{"crop_scale_min": 0.4, "color_jitter": 0.6, "norm": "layernorm", "qk_norm": false, "momentum": 0.9, "orthogonalizer": "newton_schulz_5", "cautious_weight_decay": true, "epochs": 8.1, "warmup_steps": 250}
Rows from block 7 of a small self-supervised image encoder, named by matrix and row number. Rows with one number belong to one neuron. Each number is 128 + 32 x the weight over its row's rms, rounded and kept within 0 to 255. All counts start at 0.
After each neuron's rows are labels from the 100 images, of 14976, where the neuron reaches its highest value: "patch colour" is the nearest of a few named colours to the mean colour under the peak. Only what is clearly more common there than usual is listed. The data: photos with spoken descriptions (Open Images, Localized Narratives). In brackets: how many of the 100, against the usual share in percent.
# fc1: MLP up (model.blocks.7.mlp.fc1.weight, 1536x256), inputs 172-255
# fc2: MLP down (model.blocks.7.mlp.fc2.weight, 256x1536, transposed), outputs 172-255

fc1.1 [109 153 124  68  92  31 136 160 214 173  89 102 120 130  83 184  85  64 145 139 121 171 125 148 148 106 148 111 181 145 149 151 122 116 123 115  89 103 124 127 142 155 124 169  88 101 174 102 162 154 130 111 188 189 132 124 155 136 175 146 129 115 101 187  95 146 162 182  60  90 122 109 110  88 103 157 127 226  83 134  76 113 198 166]
fc2.1 [101  98 110 181 181 211 139 111  77  85 118 131 122 148 125 100 115 143 114 115 140 181 110  95 113 161 124 105  76  75 116 145 102 127 121 186 135 179 104 131 103 125 119 129 134 186 124 143  86 119 109 143 168  74 138  84  83 120  95 106  89 117 178  91 115 111 128  49 179 162 134 151 141 168 112 125 198  37 190 164 211 145  78  80]
patch colour: grey (67 vs 34.9)

fc1.269 [146 100  77 125 110 137 130 145 115 113  99  76 112  72 156 201 133  71  61  97  66 164 155 130 110 134  26 130 118 176 134 134 143 142 140 107 130 200 129 110 108 118  95 173 102 128 126 141 127 139 101 142 174 152 136 110  67 144 127 120 110 194 131 132 148 183 120 119 163 179 153 117 146 115 131 161 119 148 152 189  95 113 103 136]
fc2.269 [120 129 135 144 138 149 208 198 136 110  89 154 159 116  97 109 107 135 161 212 127 181  95 171 125 140 135  99 104  78 115 182 122 162  75 152  92  45 140 129 147 169 173 158 169 122 131  77 167 126 100 135 127 158 118 122 151 157 145 143 106 100 138 140  71 124 150 132 126  69  27 201 155 121  75 162 140  66 128 143 182 134 159 105]
patch colour: brown (71 vs 31.5)

fc1.728 [ 99  72 145 125 136 100  86 176 160 143 156 100 101 138  77 106 197 118 134 102 133 119 133 197 121  62 104 140 127  74 127 159 159 134 135 171 128  66 164 181 101  88  64 107  96 136 161  92 117 171  94 160 124 134 126 143 139 174 108 119 123 152 117 115 100 124 179 123 102 174  64 178 129 132 114 194  97 143 143 142 107 166  96 111]
fc2.728 [129 129 104  95 119  87 177 118 109  72  75 161 152 102 158 173  69  79  98 169 116 174  75  91  97 141 141 123 118 148 146 131  95 148 124 105 142 145 100 109 137 188 178 202 175 145 124 176 169  92 125  88 180  96 119 113  79  93 134 139 161 178 113 130 150  88  75 166 139  66 145 134 162 166 140  95 208 115 161 145 154 132 133 133]
patch colour: pink (29 vs 9.3)

fc1.539 [117 139 126  88 113 124 158 169 106  82 127 126 120  28 143 101  77 108 101 180 114 150 120 136  82 126 155 104 145  65  85 130 137 152 149  95 141 126  89 103  97 121 161 151 157 122  89 129 113 168  86  87 151 113 141  97  68 142 123 112 111 102  52 141 117 108 144 125 134  98 116 147 104 128  93 135 194 155 141 113 112  96 206 185]
fc2.539 [147 103  89 204 159 102 134 135 138 134 104  98 133 155 133 174 147 131 135 117 142 170 100 105 156 155  68 149  89 180 145 180  82 180 156 192 130 121 168 123 160 149  86 126  97 110 148 119 183  88 130 148 129 164 132 155 180 160 147 159 102 159 218 106 111 185 142 120 154 135 111 142 147 129 128 102  78 108 136 172 162 131  72  23]
patch colour: black (70 vs 13.8)

fc1.628 [119 126 101 107 113 118 124 143 109 148 130 116 138  95 134 113  95 126 142 161 130 198 171  78  83 178 223 157 169 125 125  46 160 147 197 164  88 132 130 147 103  95 143 159 145  76  91 138 100 149 145 156  82 160 110 166 136  91 109  90 160 168 119  96 133 103 140 110 148  93 136 144  57 125 143 167  91 127 137 125 136 126 162 157]
fc2.628 [149  96 154 168 172 117  60  90  74  66 107 166 157  97 120 146  81  72 197 113  95  87 112 133 111  87  87 107 130 119 168 169 135 125  78 129 140 162  98  68 104  97 180 107  98 126 161 127 134 154 120 133  94 103 124 116 101 153 111  83  91 116 134 134 135 139 146 138 120 160  82 133  94 156 152  54  86 174 173 164 170 177 147 140]
patch colour: brown (68 vs 31.5)

fc1.117 [142 187 159 131 128 160 191 172 194  91 135 169 115 123 177 129 161 181 139 144  49 162 126 140 140 106  74 127 136 132 110 159 120 146 136 120  88 133  51 109 137 158  95 168 178 100 109  95 134  96 177 156 127 108  88 119 167 119 178 151 116  95 123 124 147  82  59 117  80 129 204 104 181  60 119 100 131 108 186  82 109  99 106 117]
fc2.117 [105  76 140 110  99  95 119 111 148 174 167 157  78 168 135  98 113 165  79 106 169 105 103  91 106 160 134 100 129 192 104  81 168  90 153 111 159  92  94 186 164 128 108  78 128 161 142 155  80 110 178 102  92  84  94 180 170 158 189 167 128 122 120 101  86  89 103 131 181 128 111 172 121 159 113  76 164  79 130 139 157 187 135 138]
patch colour: cyan (46 vs 1.2)

fc1.397 [107 152  77 140 154 164 149 166 169 122  88 133 134  98 126 148 160  89 148 130  88 165  81 173 173 151 148 132 143 135  79 178  82 136 103 150 157 140 101 123 101 146 116 138 121 118 145 116 187 181  90 153 123  95 181 143 165 222 116 118 150 101 149 161 139 111 173 128 128 130 101 167 150 124 118 166 117 130 115 169 241 113 172 137]
fc2.397 [166 130 160 175 152  61 133 130 119 134  49  67 120 116 165 127  72 155  84 140 184 155 150 110 119 116  96 147 108 121 136 156 144 141 156  94  74 115 142 153 136 149 155 173 162 160  99 171  95  78 164  72 187 179  95 115  97  66 161 144  85 145 117 122 123 114 110 137 101 125 135 135 118 158 118  88 169 118 152 126  69 126 127 119]
patch colour: grey (64 vs 34.9)

fc1.92 [125 123 107  81 144  88 146 142 128 181  72 147 166 139 102 117  85 116 160 104 169 140  93  98 115 150 125 115 136 112 112 146 130 125 120 119  65 140 131 122 113 142 155 160 112 128 104 113 100 133 144 153 135 159 134  73 154 151 110 137 107  49 201  83 139 117 164 155 176 140 151 141  62  87  85  99 142 102 133 104 101 114 164 101]
fc2.92 [117 187  88 154 116  81  98  66 174 154 131 117 167 158 131 168 154 147 102  81 168  61 147 156 124  74 112 183 154 102 118 163 119  97 116 142  90  83 101 140  83 142 164 132 195  76  85 122 117 113 121 190 165 112 171 145 139  88 132 173 149  90 116  95 159  68 132 144 131 136 178 138 117  88 106 120  80 147 169 111  91 106 117 131]
patch colour: grey (65 vs 34.9)

fc1.169 [106  35 116 132 102 140  77 158 120 125  89 172 173  77 169 201 181 113 163 103 122 182 158 167  98 145 134 125 116 123 113 159 139 138 173 198 135 132 120 124 141 134  93 163 132 106 138  99 105  93 114 164  88 138 169 104 141  95 161  97 121 122 128 123 143  91 132  86 154 112 132 139 163 141 163 173 140 156 124 165 113 127 127 100]
fc2.169 [111 182  71 180 122 139 188 134 150 127  98  81  92 128 119  71  87 116  96 171  81 128  70 110 173 134 126 131 117 149 133 151 140 115 110  95 149 126 143 112 110 147 121 188 134 143  96 151  99 155  77  91 161 116 134 147 136 151  54 144 111 136 126 106  86 179 120 154  90 126  73 148 102 151 100  92 140  89 152 111 128 139 122 148]
patch colour: brown (63 vs 31.5)

fc1.320 [143 135 188  59 180 105 157 113 141 153 146  98 113 141 176 129 132 121 186 127 103  66 142 113 137  85 120 143 131 124 141 111 151 108 124 158 171 113 101 137 117  69 167  78 182 152  93 126 143 157 121 137 149  95  79 124 172  80 152 143 155 169 107 149 115  82 100 156 151  74 123 114 132  89 172 127 173 129 136 100 109  78 187 179]
fc2.320 [143 160 162 112 154 122  98 118 178 159 110 109 142 133 148 153 118 130 124 114 122  90 131 125 136 116 154 123  91 142 105 181 161 155  78 152 116  98 160  71  85 106 117 117 127 194 122  76 139 121 130  79 179 101 103 151 176  69 170 116 156  72 123  87  84  90 130 193  83  78 139 101 117  84 147 161 143 176 174 133  99  91 101 166]
patch colour: blue (27 vs 0.7); cyan (27 vs 1.2)

fc1.500 [177 159 199 168 113 141  41 114  81  90 167 166 108 139 121  73  97  99  91 110 140 115 137  83 179  77 128 175 141  79 128  98 201 145 190 100 112 162 136 157 145  99  97 117 183 122 120 105 118 156 129 128 133 149 139 128  99 129 149 122 154 125 151 104 112 134 124 135 111  97 126 130 123 154 162 150 113 134  93  62 181 147 152 132]
fc2.500 [109 172 181 148 122 150 110 142  84  90 110 132 114 154 125  98 167 130  76  96 187 137 166 117 169 128 167 153 141 119 134 109 177 116 161 119  92 148 110  83  96 110 156  93 117  94 182  82  95 175 180 106 167 112  84 116 142  77 128  72 173 106 134  78 179 126  85 114  90 178 156 117 154 105 179  89 106 172  96 104  77 147 136 165]
patch colour: blue (33 vs 0.7); cyan (32 vs 1.2)

fc1.703 [ 51 137 151 116 103 106  97 123 123 215 134 139 127 201 105 114 152 158 169 149 131 102 160 102 112 143 124 130 137 136 138 146 123 131  88  86  32  98 137 107 126 160 136 114  90 142 167 116 125 146 159 189 144 152  82 107 136 128  97 119 144 149 149  84 211 123 144 149 113 117 130  84  71 149  87 123 152 158  83 110  99 106 104 152]
fc2.703 [ 92 115  88 136 106  86 100  87 127 113  92  82 158 106  78  85  82 166  90 141  87 118 176 141 133 161 132  62 104 149 161  97 153 112 121 113 197 177  90 125 135 135 149 143 157 122  95 135 136 152  82 107 185 115 152 152 119 154 168 136 110  92 171 112 106  89 134 146 106  80 160 183 139 129 161 125 140  86 128 159 146 141  92 129]
patch colour: grey (60 vs 34.9)

fc1.109 [ 74 164  99  86 123 110  79  92 129 134  78 159 139 119 135  77 142 188 128  76 151 133 168 107 126 138 133  98 137  91  97 124  95 111 111  85  89 100 102 142 111  84 132 146 119 162 120 140  65  96  99 185 163 157 127 145 191 109  93 124 143 130  80 106  40 107  96 115  94 208  69 127 111 206 166 133 203 101 165 149 121 103 145 157]
fc2.109 [172 101 136 182 168 115 164 185 159 102 184 118 114 130 135 164 108  73 146 178 113 165 123 125 119 122 112 202 140 143 127 129 155 148 137 184 175 152 108 138 149 146  67 117 117 109 149  81 178 144 176 107 108 126 166 121  72 135 143 159 133  92 179 118 166 128 158 148 135 103 109 113 152  41  95 131 103 162 134 149 118 144  99  87]
patch colour: black (69 vs 13.8)

fc1.58 [172 139 146 153  89 120 144 129 100 144 136 129 124 116  94 105 167 118 123 123  99  85 173 156 108 105 159 121  85 100 139 141 129 196 106 143 163 141 164 101 122 160  99 178 112 150  95 146 162  77 104 135 124 182  94 139  93 161 129 114 139 150  90 187  67 179 132 130 128 104 142  99 156 127 164 178 102 139 153  70 139 125 134 147]
fc2.58 [185 134 176 142 172  97 148 101 171 120 110 168 122 101 102 166 156  90  90 100  93  75 174 161 106  98 104 115  87 193 100  79 133  76  97 123  97 144 150 160 152 166 148 159 133 136 147 119 149 103 134  99 102 125 161 175 164 138  96  73 111  94 121  85 174  76 125 182  81 150  92 152 104 128 103 167  91  84 132  88 125 159 142 105]
patch colour: white (44 vs 6.3); pink (32 vs 9.3)

fc1.482 [138 147 161 179  93 148 118 156 113  84 110 159 151 123 151  86 147  98 144 122  98 128  54 179 149 112  47 102 146 147 134 193 166 113 131 163 132 142 149 155 120 161 168  93 181 169 134 177 109 104 107 136 213  88 146 114 139 132 156 156  86  90 172  82 131 112 131 108  88 151 176 171 155 151 108  72  67 138 182 131 111 121 148 149]
fc2.482 [ 96 133  67  75 163 108 140 110 109 187 147  48  97 109 135 155 125 110 100 166 139 181 211 103 117 142 185 111 101 101 163  86  62 142 145 121 150 120  58 104 185 143 119 187  96 116  97  82  84 132 109  98 126 195  98 135 109 114 129 108 145 155  96 133 118 131 148 155 181 132  78 143  83 128 126 197 154 114  95 144 140 171 116  95]
patch colour: brown (63 vs 31.5)

fc1.61 [ 67 129 103 158  89 124 184 143 119 101  82 144 121  91 144 159 111 143 140 177  93 156  87 161 148 155 196  69 101 137 158 184 131 150 106 114 127 144 126  63 130 133 143 138 128 117 137 131 154 129 106 113 112 121 114 111  69 114 125  52 152 160 226 112 118 148 164  64 140 126 129 165 145  98  66 144 133 109 144  91 226 112 148  98]
fc2.61 [209  95 138 114 119 136  87 134 120 161 113 120 171 162 108  87 172  78 104 120 153 140 158  89 155 123  58 200 141 136  65 135 119 150 153 154 148 109 111 135 143 121  89 134 149 122  77 136 105 149 113 151 168 147 150 162 151 163 127 181  90 102  58 133 123 148 107 107  90 124 109 103 123 174 142 156 136 126  64 167  16 122 114 107]
patch colour: grey (62 vs 34.9)

fc1.562 [187 145  91 137 187 101  99 104 164 115 116 139 103 163 108 134 121 164 165 151 195 137  91 142 248 212  79  74 137 126  78 125 141  90 167 173  80 113 110  65 129 106 152 126 146  71 188 152 137 137  54 122 148 183 146  84 100  94 113 173 103 125 109 117 146  76 139 112 186 134 164  74 110 142 136 123  83 172 205 132 134  96  98 105]
fc2.562 [109  81 175 101 125 106  99 154 158 124 142 119 163 140 136 110 103  90 136  76  93  75  81 111  71 166 109 129 122 127 120  95  76 172  97  84 153 141 147 182 132 159 119  71 152  91  96 173 149 161 139 146 124  95 145 123 130 126 205  88  65 116 166 146 131 138 141 149 108 152 108 168 167  98 108 102 141 115 116 101 109 194 108  66]
patch colour: black (65 vs 13.8)

fc1.558 [131 104 198 144 126 136 116 147 123 141 189 116 121 139 126  92 150  82 126 157 141  90 100 114  57  72 173 154 167 114 186 122 166 174 217 106 136  48 131 138 152 120 176 134  97 111 132 110 111  99 132 167 116  97 140 127  76 131 112 113  56 174  68 112 107  88  77 122 175 126 124 103  92 146 159 116 180 115 145 139 105 128 134 151]
fc2.558 [109 129  77 170  79 138 130  81 179 172 131 128 154  98 154 118  78 115  86 136  90 128 105 149 134 150 121 155  99 163 111 106 155 162  82 167 101 170 172 103 126 174  78 144 177  99  88 107 154 112 162 136 167 169 105 128 176  91 135  80 147  94 145 138 156 169  92 122  90 116 119  76 165  95 114 150 132  89 122  74 157 127 115 166]
patch colour: cyan (36 vs 1.2)

fc1.387 [106 146 114 127 109 123 140  90  90 107 145 117 149 141 172 105 113 133 154 103 100 113  76 126 177 125 113 145  77 192 180 119 100 103 131 113 100 202 120 155 135 139 100 128 176  94 188 160 146 174 109 151  71 118  80 166 171 111 182 176 155 100 133 137  41 134 134 154 110 155 134  49 180 186 108 149 147 134 141 124  82  65 153  83]
fc2.387 [151 144  70 100 101 106 139  75 149  85 148  94  86 167 111  98  85 144 136 125 164 118 121 154 171 114  92  73 146 112 134 154 121 159  85  80 108  81 137 184 132 198  92 138  79 127 140  65  93 122  91 120 114 131  90 117 165 151 161 145 119 165 162 191  67 131 141 143 120 116  87 140 195 123 149  98 110 144 110 159  64 161 122 128]
patch colour: grey (86 vs 34.9)

fc1.163 [ 89 158  75 129 134 120 120 139  64  62 139  94 164 132  94  80 138  88 154 138 123  99 140 134 181 141 128 133 160 131  44 139 152  76 168 126 147  40 118  98 109 127 135 199 202  79 123 172 153 128 130  86 139 117 163 129 176 178 136 171  76  91 145 121 100  28 171 155  61 150 100 151 122 161 168 145  71  78 105 151  84  58 129 132]
fc2.163 [145  85 173 173 131 127 153 151 192 114 125 152  74 117 191 139  79 159  82 135 126 144 114 132  78 112 123 161  89 157 169 137  68 146 122 116  71 139 129 146 144 135 100 134  64 141 124  41  91 159 125 164 157 163 121 133  44  75 116  90 172 184 128 133 106 216 103  65 178 134 108 119 146  91  69 121 164 143 151 156 187 185 144 115]
patch colour: black (44 vs 13.8)

fc1.292 [130  75 157 117 121  60 138 111 134 113 125 131 137 151 141 110 133 132 231 163 160 139 122 112 121 122 101 150 109 117 160 152 149  45 161 128  70 108 150 136  79 136 142 184 160 143 116  82 114 134 171 113 163 147 114 116 115 121  42 176 105 113 107 175 159 107 111 153 149  89 129 120  85 137 154 115 163 128 130 204  78  76 160 177]
fc2.292 [109 151  79 171 165 120 172 143  86 185 159 157 176  83 161 174 110 109 140 134  74  65 143  96 126 116 132 114 200  74  81 141 151 100 126 156 124 107 126  82 152 151  81 100 169 145 113 125 183  94  91 112 136 113 156 156 112  87 120  72 173 144 149 154 142 164 155 142  93  91 175 114 142  97 125 116 140 153 173 141 141 152 112 113]
patch colour: grey (67 vs 34.9)

fc1.276 [133 105 123 157 121 153 138 114 135 123 148 145 120 124 120 104 187 160  77  68 155 143  88  60 130 108 106 103 109  80 134 141 161 168 126  79 134 154 168  96 143 144 121 203 155  70 133  51 137 143 130 186  40 109  82 172  56  97 156 132 101  92 168  95 122 116 145 125 127 156 111 101 150 155 134 117  89 113 148  87 160 127  99 105]
fc2.276 [102  71 105 142 167  94 145 129 190 112  91 163 160 121 155 116  77 159 107  86 137 140 152 167 129  82 110 181 175 150 133 133 122  91 171 103 168 138 139 167 112 131 100 154 139 151 132 127 119 120 115  69 161 176 158 109 177 192  81  96  78 134 113 136 138  97 104  80 153 176 169 101 125  84 181 138 153 132  82 126  88 135 137  88]
patch colour: cyan (45 vs 1.2)

fc1.531 [ 48  95 140  91 150 188  93 158 150 123  60 125 174 133 118 161 117 106 170 165 129 135 126 124 116 107  82 132  94 104  70 158  96 109 138 123 103 110 149 123 103 150 141 156 160 108 108 121 145 161 144  39  81 149 138 140 102 168 146 108 135 141 174 112  98  97  75  95 118  75 144 142 171 128 145 184 143 122  98 142 117  41 155 114]
fc2.531 [163 173  78 215 133  53 162 117 114 115 150 132  65  79 156 103 160 134 107  86 117 160  92 119 149 113 144 134 149 176 182 151 127 173 159 171 145 129 108  79 170 136  80 162 107 105 108 146 119 120 114 206 216 144 141 108 116 140 105 165  86 127  83 124 119 171 135 154 120 172 104 142 107 152  60 144 143 165 135 144 169 173 126  61]
patch colour: brown (61 vs 31.5)

fc1.96 [ 90 177 129 151  62 127 179 171 142  57 137  77 106 112 139 129  69 104 113 163  99 100 144 149 148 138 134 118 134 109  66 189 144 168 112 126 129  62 102 173 149 138 138 134 112  85 150 175 152 127  77  79 223 154 122 144 160 111 187 142 119 157 171 125 128 134 151 143  68 100  83 182 158  96  84 174 161 138 119 142 141 111 108 156]
fc2.96 [ 98  72 124 137 196 122 100 122 147 149 128 154 133  99 137 108 177  82  88 140 143 216 113  89 134 114  67 162 112 148 178 135  72 118 128 168  93 155 145  80 131 127  92 145 138 176  99  77 124 111 133 140  87 140 178 105  55 173  89 126 145  95 126 113  84  94 153 109 150 155 141 131 183 140 116 140 129 127 134 157 131 147 142  70]
patch colour: brown (61 vs 31.5)

fc1.395 [ 69 140 109 132 163 126 168 143 143  91  27 128 135  50  49 110  86  65 125 158 127 134 112 104 186 130  93  97 134 112 152 148 106  87  96 109 163 136  99  75 142 164 140 134 153 137 120 132  85 156 150  68 121 175 143  79  76 113 154 141  85 144 182 116 135 119 123  95 158 129  72 159 140 170 105 145 127 101 155 148 114  96 149  83]
fc2.395 [214 115 113 145 150 118 155 133 111 131 155  98 116 128 177 142 126 137 138 186 110 144 148 130 103 112  63 155 109 164 112 174 113 185 145 136  70  92 111 136 156 102  98 137 122  87 130 118 203 146  65 171 198 162 126 165 167 132  73 118 170  90  86 115  73 164 154 147  78 134  64 153 152 131  97 132 120 136 146 130 135 152 114 109]
patch colour: brown (66 vs 31.5)

fc1.541 [115 139 105 190 162 120  81 111  98 124  83  59  92  77 115 156 150 117  98 141 121 166 102 203 106 141  57 156  88  99 111  93 119  99 154 127 123 154 116 109 144  79 137 176 168 108 143 170 123  87 127 149 121 137 101 112 146 117 119  88  99 104 183  75 159 112 138  72 115 112 117 149 188 194 115 130 147 144 176 102  74 154 183 101]
fc2.541 [139  96 109  92 108 163 162 184 153 161 136 144 196 122 143 109 126  95 168 159  94 125 152  66 172 125 143  96 129 103 139 174 103 209 117 136 123  87 161 142 132 150  93 122 128 139 124  73 156 167 109 120 149 171 158 131 104 161 121 139 137 146 106 171 125 210 136 193 135 121 117 146  95  93 130 140 116 183 105 178 181 117 103 112]
patch colour: brown (66 vs 31.5)

fc1.632 [152  92 138 109 174  86  68 118 147 137  88 207 149 113 178 122 101  47 138 123 143 144 166 105  97  75 114 147 143 114 135 121 125  82 139 162  87 159 125 147 115 144 170 136 117 152 121  81 110 145 122 126 106 121 150 132 148 156 122 139 152 177 159  70 103 123  64  64 158 126 135 164  60 114 148 169  68  87  92 101 151 179 119 157]
fc2.632 [119 153  93 130 100 156 161  99  77 104 154  91 108  87  87  86 178 178 116 117 163 118 100 117 160 150 161  96  94 109 142 133 139 181 175 145 125  76 114 109 171  79  81 146 128  55 167 109  87 127  87 131 149 120 159 107  76  55 165 115  83 105 123 132 165 123 148 160  74 138 116 118 145 148 102  73 104 187 135 187 137  69 168 112]
patch colour: blue (33 vs 0.7)

fc1.82 [129 106  98 107 142 165 124 117 135 101 142  75  94 186  75 151 110 150 127 113  96  55 174 156 125 135 120 151 138 122 148 181 157 129 146 105 142 112 130 170 126  91  96 155 127 124 121 152  88 131 102 140 155 104 146 135 119 139 148 105 132 184  70 144 156  85 103  92 124 106 101 159 155  70 146  76 145 157 166  99 140 156  82 140]
fc2.82 [168 100 131  99 143 140 144 112  98  78 124 209 156  94  95  83 122 118 104 131 111 138 122 190 103 135 122  86 129 140 132 144 123 234  93 159 159 152 142 150 149 106 104 104 176  93 191 138 100 105 115 147 141 140 209 136 173 164 140 126 213 111 124 114 131  77 144 155  54 164  84  94  59 124  82 153 125  64  99 164 103  90 127 126]
patch colour: white (39 vs 6.3)

fc1.458 [ 52 157  83 131 136 159 170 126 171 148 152 125 152 113 141 105  92 140 136 142 100 119 207 134 116 166 115 155  97 117 199 142 102 115 115 118 109 146 115  77 101 148 123 145 110 122  99 125  90  55 102 151 157 146 109 115 108  92 103  79 132 134 107 117 108 101 124 151 181 130  99 105 105 109 148 123 158  92  94 160 156 115 148 114]
fc2.458 [195 108 183 118 149  64 109 165 122 127  54 124 109 112 133 165 169  99  97 110 159 139  78 150 158  88 127 147 158 168  87 139 170 144 157 117 122  58 126 156 114 102 141 140 175 152 150  98 178 168 104  97  96 130 167 115 177 137 146 155 160  94 150 145 151 160 166 108 104 161 102 148 154 122 101 196 126 145 170 142 109 127  89 105]
patch colour: brown (71 vs 31.5)

fc1.468 [ 96 133 121 107 165 100 135 120  81 155 108 111 164 199  93 195  87  66 114 112  77 147 175 161 129 126  81  86 110 165 119 129 114  84 101 181 122  97  54 139 142 170 100 155 105 101 134 102  81 130 170 131 127 143 143 139 128 143  82 153 173 118  93 120 125 108 181 101 165 165  82 139 173  77 146 152 163 137 124 140  89 143 145 149]
fc2.468 [144  97 136 154 110 179 184 213 184  79 112 124  78  57 151  68 184 163 154 214 160 107  54 109 135 120 141 196 100  74 136 172 142 197 141  85  77 123 179 113  88  80 105 163 152 155 152 160 176 137  89 118 149 126 154 101  98 113 185 104 117 143 123 147 132 142  82 117 100  75 139 178 124 184 101  97  99 102 141 137 177 123 132  77]
patch colour: grey (63 vs 34.9)

fc1.87 [127 110 131 146 132 143  81 161 114 122 150 106  90 166 157  85 115 151  69 129  81 110 151 149 125 152 165 110 131  83 127 144 188 175  75 152 130 155 129 132 115 166 102 184 158 152  49  45 102 119 134  82 162 168 147  94 130 128  89 129 108  95 119 157 107 114 111 175 120 182  96 117 167  98 115 114 116 153 163  91 132 163 129 201]
fc2.87 [ 75  81  71 149 132 101 145  91 155 160 120  85 113 134 155 167 128 154 157 136 145 112 134 105 134 143  98 184 121 149  86 118 125  77 178  86 123 148 142 102  89 170 171 102 125 130 149  97 104 140  83 105 138 154  97 132 108  91  86 155 178 148 129 104 156 139 106  56  82  91 177 182 110 103  70 128 150 105 144  83 174 119  92 133]
patch colour: pink (25 vs 9.3)

fc1.657 [135 116 135 133 110 186  44 143 190 133 161 101 106 130 171  99 127  97  92  58  90 135 129 162 123 106 116 153 115 125 189 109 130 169 137 114 104 172  94 109 118 106 142  73 139  71 172  84 144 151 112 147 127 114 140 225 126 126 129 149  99 131  96 186 126  63 112 121 138 183 161 113 182 153 156 124  83 151 160 138 139 176 123  65]
fc2.657 [105 125 112 126 129 153 124 125 165  97 101 173  97 142 125 100 165 132 173 190  82  97  84 100 116 145 160  77  80  89  75 155  98 101 158  83 146  93 134 163 152 168 109  73 168 107 132 101  88 140 157 131  73 143 171 113 165 191 127 108  73  66 106 143 107 183 138 169 103 141 178  93 133  71 146 118  90  97 110 116 134  80 132 153]
patch colour: pink (25 vs 9.3)